python train.py --arch="crnn" --model="audio frame classifier" --dataset="synthesized solo parts of chorales (CocoChorales)" --train_examples=39062 --gain_aug_db=6 --time_shift_ms=100 --input="waveform_16khz" --num_classes=73 --output_stride=2 --norm="groupnorm" --activation="celu" --weight_standardization=false --depths=[1, 2, 1] --kernel_size=3 --wave_channels=64 --wave_strides=[10, 4, 4] --widths=[96, 112, 144] --rnn_width=192 --rnn="lstm" --bidirectional=true --rnn_residual=false --rnn_layers=6 --label_smoothing=0.05 --optimizer="adamw" --lr=0.0018 --beta1=0.9 --beta2=0.999 --eps=1e-08 --steps=800 --batch_size=64 --epochs=1.3 --lr_schedule="step" --warmup_steps=20 --weight_decay=0.3
Rows from block 4, named by matrix and row number. Each number is 128 + 32 x the weight over its row's rms, rounded and kept within 0 to 255. All counts start at 0. Numbers have three digits each. After the name is the row's rms in percent of the matrix's.
# weight_ih_l0_reverse: LSTM input weights, backward direction (gates i, f, g, o stacked) (model.rnn.0.rnn.weight_ih_l0_reverse, 768x144), inputs 0-143
weight_ih_l0_reverse.374 093:159113135130105093116107142142072159118212101177130129071125072143112161141161097082167136115214069142096166132166139182120142143135146087170101166194099110125162096070084110149153118128140136159148079171117156116142136107154102172142051107070142095146090165149177130146131086164093122174095178142089097100142170105167129163168129117087107138123109123106153141149136154071112142108182141182113101122117107174148113127174095188146141
weight_ih_l0_reverse.375 105:165147138151102087122118113122127199177134132121181182098101151152103122132166125144165133097187146171162176127122186173133183159168158058120078168144053059126100155111133096167100138089095116132148087095120180137124144182158105108157150109175149128133116179106185152112126094083135184123147185173106159141133126182113148158132142117153125186130121065167098115132166101118142168104162143177102109155162101139157172128123116199157138
weight_ih_l0_reverse.376 098:198055167097122117132085131128144134114091115107165119136081089148144144110155130082113133073105109112131090132129123134083185076126075084131136145131140136163143088151069090151135109160108114073118122167152157154096104102169141205085111168191097090156167062148158110095138133167104139118136116087107195153120104118159119079127183140135145093176163141079134121141205142110134122148171153144076137203181097177143137168175144105123110
weight_ih_l0_reverse.377 108:118096158175156195092106114152088204105106152070124217188102140198078140187123128149131125124177161145128116176179137088080150113142140112125101177112158148135112086159139112118132120121137141186146148185109179163182084166113140120139124164111169097104151148126131103118158101071069136127108091124135129090142103165170103112107193101174111177091148096110158053135138157138147133108145193137072140134179129140089108123132135148135146
weight_ih_l0_reverse.378 106:145146133086139158162104076169151172109143095174108143138147111156087098192107136163167085164138119099124107142154185107108203127104112090146098164137119095155158137085120120144155138085121117105123135191146183150150112173082106149170134159130165146116095146073141087124146171086139110124172114143119104135132165158116135096160164109191089173100140108196181153150152165121119126194176200182085106167078139151138166167131114194176090
weight_ih_l0_reverse.379 111:095099144035148117117189152162101185162118132148068163122115135157132105102132131076116102087171107119174134098140100115130171148132140093154137147107080084125146061116141092115155183132053108175202112089102151161103117168091052111097090147113180146128138095134108088160162086133132139164185127119089176164102145102045188099126145149102064159116166141149122098154096113122169124120164123139113166138125121134149153141157091133176137
weight_ih_l0_reverse.380 090:097141154130113098147066145131086201096113088119195182169130140149080131169110098156165129138098153194130172137110116094108128159086161129102068068162144097095181157155096114121136088123190130151170166134125081104142136105116131154110114068075089124177140153085180109097104090092165167171155102096088132107083115149136103123146200071171094181128165151096126137146152125156133156084090184136158138150113145116108085163130109162160140
weight_ih_l0_reverse.381 098:124133184105116134117151095189096178128110129168127209152156113124082074152161154080115168159109118150145117180193206160098142111127145148152143178138140144080172123125096107132140063148085126106148142113170100117170163120106081150109150112146152105074166111110140079093163094148094151172113085132154183153122119171171177112142190137105104109137125079155096144096149138143103085161172204126150121117082167186096107104173178148138134
weight_ih_l0_reverse.382 087:088080157194129103155116103157131165082165183132145152077083090115144166117076131142126182108171140186146118107079162149081180083161113157107121166179148063117092130136106106191157181089130144112136087119129180088171155107132095149116165169114147112086107126091179144111188138160178104130184104143094109158125126123129176159175128073098109168155127072149116173125126114145151117176154127073126142148134188132095154155140142122118065
weight_ih_l0_reverse.383 116:126108151110179123100111145169069144132191103173189137113158137127105135103170145144124096145143123126126179079170178130098110160142085093150082161170115076097135077152167124139139082132189144089172085171089110145160126165098144073106153152124169126168096105098119113119186091111175186099106154156084134082102134175123129068142124150112146126115130152086118150169216170125149070164118202133109109129128201139115144146163093137145096
weight_ih_l0_reverse.384 113:091102102076105169113164127170157111147087126137071133099178191125121078110158147143114110129148144117142165170107143086126134127164152112113125198061128126181153120113142158115179181121122153158128113146165176197118095125094106172136125173146124081106149133076130113136120138182126144148188071132159168092156112128042197120199141084171085071087125139130163105091103120114105142165126120097097148134182069137147186113137105143169131
weight_ih_l0_reverse.385 090:183178141141099144151124136127126113157110166190125093166104082167142101079163138178091103120163071138170088086087164173165105172150136092142168170114114158174121088090081173172161092122159122090087121113096113124161117087132148163164144106086146166147141164067160108117084155222125110151160148155182156079175148172117149140084090147116100101139147135090117153106098099099154087174165149154086095107099168149162155139136083152125142
weight_ih_l0_reverse.386 106:080094100104187102146130101131103093089139129121136114106142183100124132100082134195133103171118171155062176148115103136118091136075188132106146081175153161149132101110119128105111125098104143201149105153139121121110101096078140045198124154173180138169131110196090118155177096164096100109142095132084165173078113074085151115098131110162099116115145112164141147152142107150178091118110079082184175125108099129098118086103101131124076
weight_ih_l0_reverse.387 090:133105144179122111125112134092165162120144156127088123082157127158116094137062127146074219167092105112164103196143083169119151080106146087114135097106111141071073168159159057112113131204129109162134110108122139122140178098061101082141133081076161102099082126142111088159152087086108125092147130143126109126174085114149138189149083163142139098087165086111137090090131141188136153168135138115185102153170130165142112129135169172138154
weight_ih_l0_reverse.388 098:115090125116105098096151102179084138175078128083142181161171152099135171131136100172154142091133095157161089120116166158113136195184159173152061142165095135168159083119168171103105138091133094162123126132175122151083129166192096166141092150111089103110118158086115142066144135093161142147178139106095169111092083084088087101166105139091160114160146083109123089079183105129101142099115089103141094135137076138138198135113073108156104
weight_ih_l0_reverse.389 096:114188109140115077141102095149114100139131099146110086093118059176085107132148082104086151149153170124144076136087140151137135132110144115083106095093150087118138174102149120174105169178131077124130154173120132120098092172108141189137136119107076105110081202098168113109144163159062107147060141122179086156146139128132099164070174166112125150071108167182134110147159079071079103126138141171108126125110091095175070161163135156090141
weight_ih_l0_reverse.390 103:146168132100104101136153120107137079091127130105090104073091070134109156099145075096076131132118099138166110108091131166165090098090100130120102119100116155132133158101107143131121180109107056104096099119174111131112133156150162156106107172091104137090161153107146138108137118159047140116145154096176098124188106122103101188132115093080110107053106180114169110076083101152048169153087133107101093070073129086178145129086177156109185
weight_ih_l0_reverse.391 082:182127127096130103129093158151132108113152182176151152121182184103185155120160130106096151133106114102118167079135083158166120124136080170157173096130103153084077088183085165130177122127139076177149187129133129146157140076114118102175101099161083161105139089115097081080136170150138120085078165094143101124073091176127088112102164126132135169183147138117113101172160080158158177178098108148118110085088129180121092141100125091179093
weight_ih_l0_reverse.392 106:095116157090180147140171130103145128156146097153181112154127148145091173128101174192099119139112105135083193125120133120156155145095087149106071150205078112114102086118105139160103070099112144171176166140146140089104085136102159053139113132107169178169083162155136091182152153118159158149101158122141114089083121150167170126130156105146133115115141090142077177166137144071163054161134145132106126163162169120152162079112091139134048
weight_ih_l0_reverse.393 103:150175120153125128180136147141124096175164135158085103141084109172135112099199135135173096173159141096114108085094157162100126165152067185103060143133078081132113095104164172130138129121172169084160112112143150141130103108128175083108101120065091175099047188153126113068145100158148123151143131140125086101170160143124147120097097127128135106097096165120133150148143148069174137167131116119145156084075177165192090075127072125153099
weight_ih_l0_reverse.394 091:135089091101171121124164151136200089142123096125161095185141082107113152194146073153102181122150148146139140143101151157142099174087171086075095068105131164130091129100118119140134147164175072154089170169116084075119176077121076153140192115116119111101155142142149106182176125164093152110063125169117134121144117100140119140066153183167096147105128086118113125179092107168116156098130166123112096061100099148094073138097117149098141
weight_ih_l0_reverse.395 099:139121117156107098134174100166123085081118137117165116139095097106110102119157121151143102148119158088166140114123117094122120103184139152142138091086139106136115129134133187120081203201070130094153107120166129163125155163156153180074122116098092167085164128130154162081060094208127156114133085115203147117237131092087126114085132090128146132141121194162117172133127103124047167163118101105121129114142090072160125153143168113152155
weight_ih_l0_reverse.396 092:116114164151166162115068097143101121083149095111113118112199176101127099166128136100100157118120097140109112094134116115141116097110140132102106081080093199069112196150163079159152164166143143184166120111079138060092179129160093108105153112100152125089116103095104138131137146121102085125081129086109094163088140105156086091096129163110097157135179151155134074098173152200098183120127144106118145095150108139067100198169166163155178
weight_ih_l0_reverse.397 110:188133110098156134074162158160072138096160109156154102119086136132092124126140162098148125118176149158124179166164149169074124116136138119103151143165193100114171112119085092100127121136059158168190076138067143173116154114161088147147124149203164168101162075169138127186128088147131121107164159102088183107109162117115115083145136062107096155078155123066093114092168170165147147135148132148128130156193098157117147138129165105179158
weight_ih_l0_reverse.398 094:139103142080137197092067141074158086083120105068170102152149127089128135153074124137098170085154118124130106126146111147162147087134155122164175111075127128136146189094149110075162136130103150124133105103085122074135197103072071136135115093133180134106142096130111122129129139133104103089123062140113094116084107119088123151157137140177139152066168142097161120156053097194131102094078123163103181077066171141123100113076127120121176
weight_ih_l0_reverse.399 106:193170098085164089096144156098099131147125125165147103060057144176078156085132147120100127075103091169094122153131128194085117118139087079160174087149157008090151149124067108147112120104071161127172084120128145134139103115139138168140103141091156151150080118153163091150150074156096084082103162144123137140123120165126090140169150081104124149084122094060082126151130117128146107129080131131102130134165124160127142085116111093147159
weight_ih_l0_reverse.400 096:166168129113050131108116075126169110120049144146140094113092109175116083120135103107105083127154113133159108189118182074135152116170128083116165186090121182154094097141174130167099170149120109115130125133123136141104163156182102186098120118154152082088216116127074157109131155149159126118128102099110108069201136161132108133114143101153133088104086200110132109118171118184097127096099155143124078123138084103175117111096078090160164
weight_ih_l0_reverse.401 081:152149130088170166157085189078137119100119081115165104099115091101144193142094173170087102107117114103142123133125126163078086144166095128153082089119188092081117113139089086087153059172104176122170085112136106130129070172129103156118092111163094121101112112091112114100140165080101113116117141122137083098123082082177104096137131124132103176178154123098170076156162102108184086152075101153165125172088102145093176112122171096177110
weight_ih_l0_reverse.402 100:112082154106117083094089181156103089138173090077124109131155148167087125083076119155119085086129129176078167126165122128106107103112101154097164128134121163111117176144146154086145092082103185122170092162122162126169151093172127131160114143151118136168170084119166156143147164090189168163115115093069135116126154096172141073139179149099100128140140115086114091183175102135187106069092172155122163158196187140104173091142155140166116
weight_ih_l0_reverse.403 094:112183171183101108172101100104154143080127084184127166125150132135192160109122101151177112148112123141166084102116133091089143127167139167179063173163122152107081114151142132117099162140177138055136090104127113140154101086176151172094097113140099151139075181124149134050072118164160105160113135111198145151128111135154059136116109103116160125155111161138177169123190099082132136083158095126154084120140111101186147122115111168081165
weight_ih_l0_reverse.404 108:143120169023103172173098094091147126136157146092103111085105129109061128096150135147037093123095061117124141151161128140127153101130140059107160131116175103147156143141075157082139158105120139185132128167163101115153109119083096157158100139141155194094160182122157109198177123116068170147168098112166164097098154159098199106099124101168086130073124130156116146097100138134119098139130110159099142134149099113168170082107141108117138
weight_ih_l0_reverse.405 088:089118184117121080119168156168181162153165141152139112153066136099107088164076102197165121183142122077133151155131173149160166159158162165165149157169062088158145099133103138147169183169096169125169172196176165185170103125135116113124079103151094164143084116114122128124107104151182146115157133159172113092162092102157169145149088143132158107124123154186131144137147186107101105099093150107091090134169084120091169149152153116149100
weight_ih_l0_reverse.406 121:127142168137178122120116153087082138141174115170200167108070150114138142085110152175172107125118098204143139150193121201162083135142123129126093072156136087097155138160146147106087054111140165148177090145089095134162122142151108080169135078109131164118137129184107111153179136116163173163138167141117138134067133171224133088082175104155091146115162139099146102174103141152161094120130167136095140129102131151089113121116093180144143
weight_ih_l0_reverse.407 091:110147096115161097110159148197155117132146160194096093155083116161125142080169172090096135146143119106081161083075123133089112138165120094087093099096146151138084144140090180122087175183133070159090112106128111126118168077072149091159089157128163138150083157097153071120128143169079070142177171114116153162175063157100090123174140138141099135120078173150192106149159131149083153107144089161142097132098155146167165120119133084115106
weight_ih_l0_reverse.408 091:134083099154123157119173108171168135117081139081087142154187161092124101110157112152173141115146117175141154090117178087098125169128169091110164144154070186129134115147184120114129197124152163115125112169105100158148161108181152160113135126089106133159099132077134111098135178101139103140158137155080113116157162169111140160180116078085135064103106155102089129099083170169125173176171073082119059112150082150074100185112100170096126
weight_ih_l0_reverse.409 089:092190171128083131124156125119108107159148129091118103126118075160144121141124132165154115136168178132145164077128120158139158078170085124141163085152113100111167120059115166178140166162165122100061123157097109153099178130093145167136150087139163109072066120128176107091154158146092178138080107107140065142163095090108075142163147102121175133121097193154157138127144139073068084082143139153156114120087131112201156171082124099125181
weight_ih_l0_reverse.410 111:097136100197107120089103132095158088147116097147142088174156088079146150150083102146101184086103124128155140146123157124123084056133150135123172062148141146085086173136143139091150120128186121112117176089116136096150159093133074122153132115144094098167108102096128108127164183062167150106073152111095132150119088095103082152077136179148110159154099097100123094178143103184109097129133146108180166080059155083087146170157142084086169
weight_ih_l0_reverse.411 108:140098108040097173117108139137100134143092122076128131076103158112143107150160135165097151101131158120128109153101138145102112110147152073109162169151164099143164147123091115073132151086079130207171161147086146139089143089144088195148110145135122101157177131148134079170113113086099096101148081142099149108120144173092166133171113153168085123080160087154073110142116087118104152170154072151123165104223140166134190094098168097132174
weight_ih_l0_reverse.412 103:066148159168093152101092150080138113113125122084078147143188150080122082182086130137106189118118161035150153148137165079107122176040140141151118120150087150142103099144143144135164158103149130104121172106127107098095126166134135082131215140119089147156176132134141121130117213131150143089140081083136115081124109097069179135082126182111104107157167082130151144138077122174155153139148140117119103148105114108098136162079178099154120
weight_ih_l0_reverse.413 092:082072170176141139077109093110161139182114158151126095129182124132126168166129109108097164164133091051119174134157126070159105184148169126093136110099151153168088088196099127173132119152139159176123200061133144163164098166140159160142148136118096091185129106157079105102087178141127137119186145138098137109156112158115104185115082172094184096128150105171115143165094087171137134172118089141099131124158091149169123093159093122116117
weight_ih_l0_reverse.414 093:169149168147110083135099165142142118157164105105161118090123147199111144093192124102138114127141151167144143140106081155160111158182085157142132140089150136090163112114154158091146073163076115126112144083090128119092120081105106187087082121130134170135149182070161083169072096185138094107192181171144098117122150180091157157094197072133114129117101105093127118140146097057150091135154181154113104088116148110145126067165151104127160
weight_ih_l0_reverse.415 099:144144102132152141112117185151124139121183118106099084104059164146091115089152136159096107119125131143164124159107145164078146161126163110105185132203120063094131184110172103137121094080125173159205142113161095096131111097134092092157083083159131124149135105167134151098155131130096143070134073108080080154112123128090132129098125173145146137100187144086074113177159124153130067147105092110196185111117182125065120083151163102138085
weight_ih_l0_reverse.416 102:104135166100067072127105156148159148116126090165157084101086159122079160090129069085105085113148115106108165130100109079119188118196147085178113192119100141155136158093137137100105109098161070136093123151096175201182092143144130168120141128173184090161140096088120161127140136179128190149164146136126114094088160088176111096143166134120124074177101139176127144098107153090097151160109116126082079146126113158130075097129085167109102