A small audio frame classifier, trained from scratch.
Model: 5.23M parameters, waveform 16khz input, activation celu, depths [1, 2, 1], rnn lstm.
Training: adamw at rate 0.0018, 800 steps, batches of 64, held-out accuracy 79%.
Data: trained on synthesized solo parts of chorales (CocoChorales), 39062 training examples, 1.3 epochs.
Rows from block 4, named by matrix and row number. Each number is 128 + 24 x the weight over its row's rms, rounded and kept within 0 to 255. All counts start at 0. Numbers have three digits each. After the name is the row's rms in percent of the matrix's.
# weight_hh_l0_reverse: LSTM recurrent weights, backward direction (gates i, f, g, o stacked) (model.rnn.0.rnn.weight_hh_l0_reverse, 768x192), inputs 0-95
weight_hh_l0_reverse.305 108:148113083161138127160110127118154117122129121158156146136103151123123110091180131103137141169123137103123113122115151146114138144119095159116125092130116153088138128092114103110145164146111134090097139104141088157107124148103099081144109135107101101075114180146130124123144122132129103092
weight_hh_l0_reverse.306 108:142113103163102135133167141127142106112155133173107113161119125121113179091132108142136070131130105117150102099119179120134153119118107094125118156130139085113143113133124102163166111132144130195115173123122115153125137153137119118124128110147137104123140138150140127148102088120106135136
weight_hh_l0_reverse.307 095:156112123121157110120156133151124099116099168160156157153135165147152103098158081120131144110163088175167128147111106121153113107153067119089147137103167132147154107113104116130114146151117138103160136120137174132150123122138142147171145087145162131110117104141080095086116134161112161140
weight_hh_l0_reverse.308 095:154156143080151151106144141125134134145114098085123111120112127105120165136090111129152164135151136159137095145135114093106131151129129103124137121084154102104085091174163122165172081129144176118117126155108092078130162132100130162152125150163158117157137114107086116104135096126165124133
weight_hh_l0_reverse.309 109:116166131092134113078102120130084098133138131105135096122145113105123129124118119129122109084115170137166111135123144128148077130112117131142115178134180113136148120168146165186155123161144143095159127123145131115130162106173125109120143119143124101149111091102134101139121127145114165162
weight_hh_l0_reverse.310 111:120164130102150139117096143150113151104146064132121101155134135159140129162151084137163168089138139159178157116137119158153137149094131115122098115132115104158165129126120149170162084109125151122161119125094138141092131103148137147147135112162166139150076107143108093090122116146146151138
weight_hh_l0_reverse.311 105:147139123140166130147172102106081120124105102145088122136135101109095144152128122154104115139120152122101111128102113117122131126156078103141114080150101136155107125079098134147151159159146106087175171102083156130101116152149135143160111103121123135138092132091145105088121116131123148114
weight_hh_l0_reverse.312 106:163117122138089132133150106142149146131170105135159149163166120135124120093151102087108089154133174178148113127116138130110138117112099090103133105169140164135110123152083155161155109161120181081131129127141154120126151117178095133101153152174137132143133134128125120158160154121123127116
weight_hh_l0_reverse.313 095:163148133148101134070116138124094142117109108100158091160114149138173148121127116137123151139155121122145084105130095099146130152139171147144146155167163129149108100128120121138128135130158162170135100129138147138121167169166154147157164098180124136127150140107147066105098102159170120093
weight_hh_l0_reverse.314 093:134165157165144125148156155138138142153124105103147126092134130153093155129139107120107153090108172153154133116124108117102164115154128117100112125098114129122137113101146109140133118113124102146112137113147143142069151136159114107106096108150122099091141104096148180149111145110149119111
weight_hh_l0_reverse.315 096:095096153114137161156145138149099130132117109129129144116124081116134112085170090116165142076136137140134110097143130095108153144165073144148119126121100108122127090154101152122162102116119117152118143161087155107115104165143132168102097135149108103117087101124102110115111146147135170159
weight_hh_l0_reverse.316 101:144154142136130185113125142145114141162169136133158155179150148107128151152124127108169115149104126146113092122118145147138128108107150088096110141141169170156107152065127150109190097150111113122109119115133090145081147115161140081132146111131133124121149147103143070091156145109109172133
weight_hh_l0_reverse.317 097:119124135177104166109179127111103098134090141095143098164134129109109114096163140134117155091101153150113170094139113160104143109106082107146155157100111116117144105116134130143099095109122119140105159135125141121110126134133128173157128122148133152106123117120160114113116129149115152110
weight_hh_l0_reverse.318 094:130148142126098131121132138133129121103113117121116112137117167167159119097159110135089104113123179161153084136141137135113131125135117100138108130180108119168160124160125114129130125130167100127152174137160183156166126128119131152126125122159125100091164130106120085106127149124161106090
weight_hh_l0_reverse.319 104:109107133149139114111193118121111128149091066110066111153130060117145129117157117122140117136166135114149104154139132092137135095137131118138119147146143097120192140149096184140128108136125126137162156130082115102124097109134140132143149165134078168107118120091095133144137112121129169133
weight_hh_l0_reverse.320 100:147095095105107126142121110092121093157153152104111129141129121116181136139132131112162155113124099153159103115162104133131105092139113086114118076111171101154136154099098095131135148115121121071100160086151105119090188172114146127150163151132121129089098115134139104088157101130119108134
weight_hh_l0_reverse.321 111:097111114129129145149156181173099130152097151137087127122125122107146140121110152142105124113096142173103094103108141076104155110110096098126084136106149134118103151109130169164140104127120149164097111120154131183106176155140111147119172145124124109138088126142135088134178150138103134132
weight_hh_l0_reverse.322 105:165129156099127158125095121142082129093134123176088111145154114115172091138137147110105086083110152159154085108121181155157147121134094153093143123150132143124107142138108098150165146164150125096128138121097161126114149171139143112140131101130164136141129147104109131135104113101132121151
weight_hh_l0_reverse.323 100:147107110174109113143120151126145108112157124129142112138124080124141158149158100103125146084127143137147116072136141158141130098162069133134153111139113138172084129110122144131121118108169077110132125121136169136063089094101146122124089135157101118104112112150133152101132150141098157150
weight_hh_l0_reverse.324 098:176133139101129144151165139135120125121121103102124143165094098121131084118151113103129159082088142129150121127154116141154092170149132103113142136113168067171123129168110168166124083126114143135118110153126099092141102088122169114162126085112107147169090101117135135126131111165116143113
weight_hh_l0_reverse.325 098:167103148118120139127153164150114137102115146125114151142112117133125124174101095147152147089084137153173131136129123076165158100158158137089166143097106156164107119164121135121141131144162170099143106145141088100135161145109138129102141129138164093082103160124113095131118126162174128117
weight_hh_l0_reverse.326 101:128119099110099122139125140154122136158122150128149155143150104106151147173137110136160133109118109127115111173124148145105132101096096133071119152124101127170137119096074148172139113167148129134124145100131146148109182176130100125107113097121122121114132146111105072127118149132143151092
weight_hh_l0_reverse.327 096:095156112096155137148136120118100142151115142112134119122124152127141105091109158137127105115098139170148126120137140131167137169146135133137144093096100107130103141142117157157119097137127160112130151133174143144111137081124141146128178086163090104124098124122109075105143130116167158110
weight_hh_l0_reverse.328 104:103097124093108140128159109108103104152138154097168144150131122149152113150169115096150126123100160134120147109117140143160106136147111140131124145093111145111137098161144123124166124107165143139148152140182180099093146154169132152109145144159154092099127147121101088101154101128118154139
weight_hh_l0_reverse.329 135:134154138142149111117111104168121122123122106147110097121131139116096129102140114101110128135104129140101113119105147138185088133143115139128102105132076144149107123177162131131128094117144144153151131131152155136107120159126177151158082131135143129148144104121076141128133086156125086148
weight_hh_l0_reverse.330 103:124121141105127120133123138084098155125161146120149092150159123094170185125167097089136107159147182118096118142126147131114127144145098136073143119158125139148103130109137149129177117121130118121089131164104148166124174146173106145115125174154138130136110107112109102171159164123146111152
weight_hh_l0_reverse.331 109:150140115144115148122153147095159133134140113084148103134160140130168146134141148087126145149130093146124115139146166081128124114115153074104129118153137118146105093146135140133173120120122152112153112119163133140150132145130130174128173144117145082118074162121151052080108113145111151103
weight_hh_l0_reverse.332 092:106098116098101109149096120146111086085148159117133094119132109133166134141127097119095074137092122116122089120121117120134111151171088150090107122162105104137095104145129173142128119136128165169159122104137175144100127121157126166114111148140143138122095137101111073161158121160136108130
weight_hh_l0_reverse.333 093:150115121150106160150115141098114114169114115158127087122104142169123162135096145134137122107131152145173127142103145152178118151122085109141102120113153113143068122093142128149167098183134141108144116126107104159096171177129139172137121152136160142141135153080110143088092130137099166130
weight_hh_l0_reverse.334 100:120143107166146129155114134081087141127155116154101135172148124167118124111156138135145110124131152114119133153092104105111138121165143139094166099134135107165111127104101133170140134103158115126148114115167163151125135158113143162116102150177107099085128142129115061091115166141120163142
weight_hh_l0_reverse.335 114:129176152121129130136143171174082138107133161118108154117142168100157122127137124151107091105094148134124160113148124086134116120132114129136137165135117101127116119106129149146100141117162187137169131141132103148077145105152136149119150097172121139125089112096089091097129096165135102106
weight_hh_l0_reverse.336 102:126134135103108171120147151106135146101168102167110090185145167133140090155093129141104101118148171119174145157133128117104095160135132117090102094147127106120100149149095141147121142101107142096106166120145148149124120171139104087109115109134155141100148179135113119143135101143114145136
weight_hh_l0_reverse.337 097:143120135119121147146137159086120075107130143172126084156131131114169165109115154129145072124112114149099083123099149122105163143117133138112124122108116133121171115114138117151152098095108181134100140099147158153111162157134111140124171140123087116173100114097141099101116125137112170146
weight_hh_l0_reverse.338 091:137133130083102142089136113134121102149176111122125142137096178144177125137119101140133103089134127144120110156160115120098128128144118116103151150126128101166089091145129102120111131135153136118119143127139106131136157163118127173133094133116121113167155084123152122152158157096129151118
weight_hh_l0_reverse.339 108:153144143102117174088102166146105144178158079092163114120143145148114123112123091121123131126094129151117161144141125143176118139138151139124091128156110133142079144105105120160130140120161138120155119165163159144092158124168156124162092128126145095106108085095112118087109148113154156148
weight_hh_l0_reverse.340 102:170104116138080122149170093111115116153151108128139124158163098154149104081102096136167186104109123137161120116145142142116098148120107101102139142122115096148154124148093108152129119125145116111120109105106110103102126119143112121128109144114134100141093128094115103139126120128117131134
weight_hh_l0_reverse.341 105:134093149128143112110108170051140125127119123181108159161152161093143128157167092114098145101096160169097135161116144124161118100141145144162126087147151129118148147103103150141176114173142172075100116130141149121124155112147118141128155128103156111140116153109160076112100140168146141093
weight_hh_l0_reverse.342 096:128145151111114105143164159153097110134123080162178092148114153170154091150136111092166163153155182160136154110118147099157121125103123102115147125090155110147070118142091137132170132123122127113102145152159149137115148149154105166132138166161126125117098146119123091124096106105111145123
weight_hh_l0_reverse.343 111:161114105106105109156088115121100140105110130144179115136140102155086140115127128150108162110092157093116096119123100160117072131141130148093101133148126146147146136120114123085149154104169132145130081153105091107167097137104138096147102163130104165121120132136099134134141122123135122091
weight_hh_l0_reverse.344 090:141156127148148128113134164116139126136150143151110088156129110132102120085129151086094113085152162161124094071122155125147118125160124109112118132149114075130118092125164100137123152127137143151129170106152166159153168151157123173139147147133116145128147122128150151150150088152126085165
weight_hh_l0_reverse.345 115:152144124114107151170125135107119161135157117156115125114133098167146148116147089128156098155113174103154125127142106154168115113106078109138093096117120127158099161134075135130164132141114080119109178154114126114125153171134124124115084144127115134091138137124092090112108136119121140137
weight_hh_l0_reverse.346 098:113155149108141165124148115138102099134102132094160119132142165135157145126151090163164122139110137140163158120130173081121104150161150093149089158131113145121134106152108131107165123163155109153087151148161168116159136096169114165131170151130148099142076155148095128119165133150085127122
weight_hh_l0_reverse.347 094:131124134131116119168122122146088081094132158126105109161108107135131079151186147089095090142102143109128119126101105120152146142125107121116103115081139119105098136127078104122140149143167100103113152125145140102144125141122084107122146130166131112139143117089104135093112116129130121102
weight_hh_l0_reverse.348 098:153131121127136159140118150137107124081127122110100144175113163156132109142146081115118137142114136155147106111075105115115100170121120134140111109140148142117123099120095134164138105111125124092145169100133130142088166156141100129157134116157124111091138098116109105101185167154161161167
weight_hh_l0_reverse.349 092:132170145136091138097112109114106110125106120100134154147148112158114135106156121120158123117118153159167123078126128111144155149167132102150141095140153142163093101121145128184180135137124152141148131119164157118136136145111095130127138138121123121083146107085091082151130153160093153140
weight_hh_l0_reverse.350 113:145132096138172150105165142117091128077139119114137123108126137125108138145122165107109119102148088154124138102127142109162120086126053140119137104085091111161117112112140152143126146097142162122163174149130127158133141140136126130156111146157143163131098102101057091119146153146149141147
weight_hh_l0_reverse.351 095:158120114102105111108107116122162085110152157153128157121151121145116141152125123140106155117119122151165136115143127111082089094098129106145083148118152083113111148142113164111108146142107116121131113102115117162095176133113119132165140125120108100146105083126137092118116100136071147106
weight_hh_l0_reverse.352 089:144109102112111172136139170120096093100141126134094112144146121166120162145163133128166150112076087161121153147128164117149123159125091093152155152135137142165168122152152129110146087138118095107119115106154104111154147096186144110149123103165124115108132120081130106132139137163167144135
weight_hh_l0_reverse.353 101:136135123117112161129168130108140105095134123159128113143147114125157144116138127148151097093087130161148100109145138108110080144087116097084129152101160143160101116157140153103099104127104099158130162141153131121120117170143164119163105116115128107131127138104120084139133128119099131148
weight_hh_l0_reverse.354 103:176130119093143161115118160119119135137124121134113108160136124150166106160128124086162128110145153172150152138137091077170117111120113106093091165140180115145122114127089106157132109134159158158166167147151141100125166170126151113134117154160146090156149151092143099084133126143142153142
weight_hh_l0_reverse.355 102:088115134090144104120157102140122088107158113129136109173176111124168131072161123122114132120097142164148099102101111116143112128131093140129145100126146125114125169124132144151119117090135129123153121130091070104138164097085172087164120104148133120166159144149118103119146108162157172145
weight_hh_l0_reverse.356 099:161125134147121132140126143097137109118174132146124127118151125085192132107158145128144136089137123172183102141158117127139105149125145125094121128142127082172090132108082131121166108154126123154131174109131134167139116103130113166132125113143143151093086148105151122103136107126138132144
weight_hh_l0_reverse.357 112:116094118093103165134181152096134110113127143149128150149135150133143118097126113155102089129159130143141146115090174081134152094131122108142108125112120139115162096103134130166182100113091160064151158116117140137117169135129084160141154073116139158125133126164094070120147136096148169148
weight_hh_l0_reverse.358 105:132114136125100151106162138118141102141176110104125155141144116119107087144101181127165151130108104119123141131119141103082097129128164101140125084134180138155138131136100122122114143172159106128110134073157108145102132095166120114150163113155132089144125143136179115071085121111123147096
weight_hh_l0_reverse.359 105:097151136129152135152141121153133135097120131147093102175167140163145140133173115122120087107098174114134126124098121131143085134125141124142099099114148152147117103125114172155165122129103141141145125095128113158132110114151137118130153151160156164098115119114125097151170162120154133105
weight_hh_l0_reverse.360 108:147127107089164111086171139145110121133144089115114102141111143157148122117168101099169144088156131115129145156117133069119096138098121099148085101155156148178131164141092166113172150123136109103160146136165153129109163089139138126132123159130092171160077104084145146145142148169104159147
weight_hh_l0_reverse.361 099:124148125108131137092081193140097102142121116143090143146133143107129106108134122118128148069113133165136109130150139130150152181155124105083126178104091109173141142165120122123148144138162098154147156113101121111136097101176122151100128091148150133135101123091148157143110142153148119160
weight_hh_l0_reverse.362 093:158082138139159111118137121114078112120137098129120167110127173142153103166121128124095087077152132151135083077136149101133153155128103152149139120141139090117127141133131140152109148155089129118111137089100139134098102166134129097102162151166091111135129147154136121110159125110147137161
weight_hh_l0_reverse.363 102:143139124138117113110138123101095141130185159127170117166119140115161116131144117103146138126099143168124140160145120137164114101100108114096146127124124151150145137118114114124124101184120145085133127146160108114093161141119122122155125111128153158121147127078161061097108171144144175122
weight_hh_l0_reverse.364 106:114122102161130141105098122087136115106179116130125126127129131094180098102110101123099163162162135149131139159128142090100114139116090117136156101127154122158090137138097142167163132126095118078115143078148106089099161131154086126153121116110121100155120164153142105108114151100163149143
weight_hh_l0_reverse.365 093:160141105125155190113136109113108143153128088137163114129177159135135120099156087122147082101140182124130137144129121150114137125154139138100146092156086092130109113192139096164137112116121131120105109102122172120134107165123139100157103110168139089129143082084108125116105152110106123134
weight_hh_l0_reverse.366 101:155158146163152132094096154122111119136141110166124125139158131147159094151143112106148141110110133136165117164133116098106103130133104128068099125133156109191096116151112100132176141123119111091112139091128163102123174154167140112145108147122145083085097117107159139094117158109143181102
weight_hh_l0_reverse.367 096:146151137146111141141149145158132118100116111170130142133156157118161119137178127111104100157130133180128081142114118152164092145123080127131144127106165139153148119141102129137172125133167150101118170153145108131080158157168138155135154120140177137065115093132148093104138102149084134091
weight_hh_l0_reverse.368 097:091096097167104125154102117129135119102112118116190109148173146115121133161171139108141146135098156103165122167107166153144129114098078114148123120104160108169163143109152164138173164172161171117118163104176140122125115128163111153126133150120108134139098114144131105148168096093159140151
weight_hh_l0_reverse.369 103:164121106094167118148146127156123113103112137095148139126137145119151108148148091106156142079124128103144142112129151079157079113077087110098134106123144109122117126099137166142137143116140128137128150144107099119092128119112146100120095104165142152152085155114145091078123165169090135115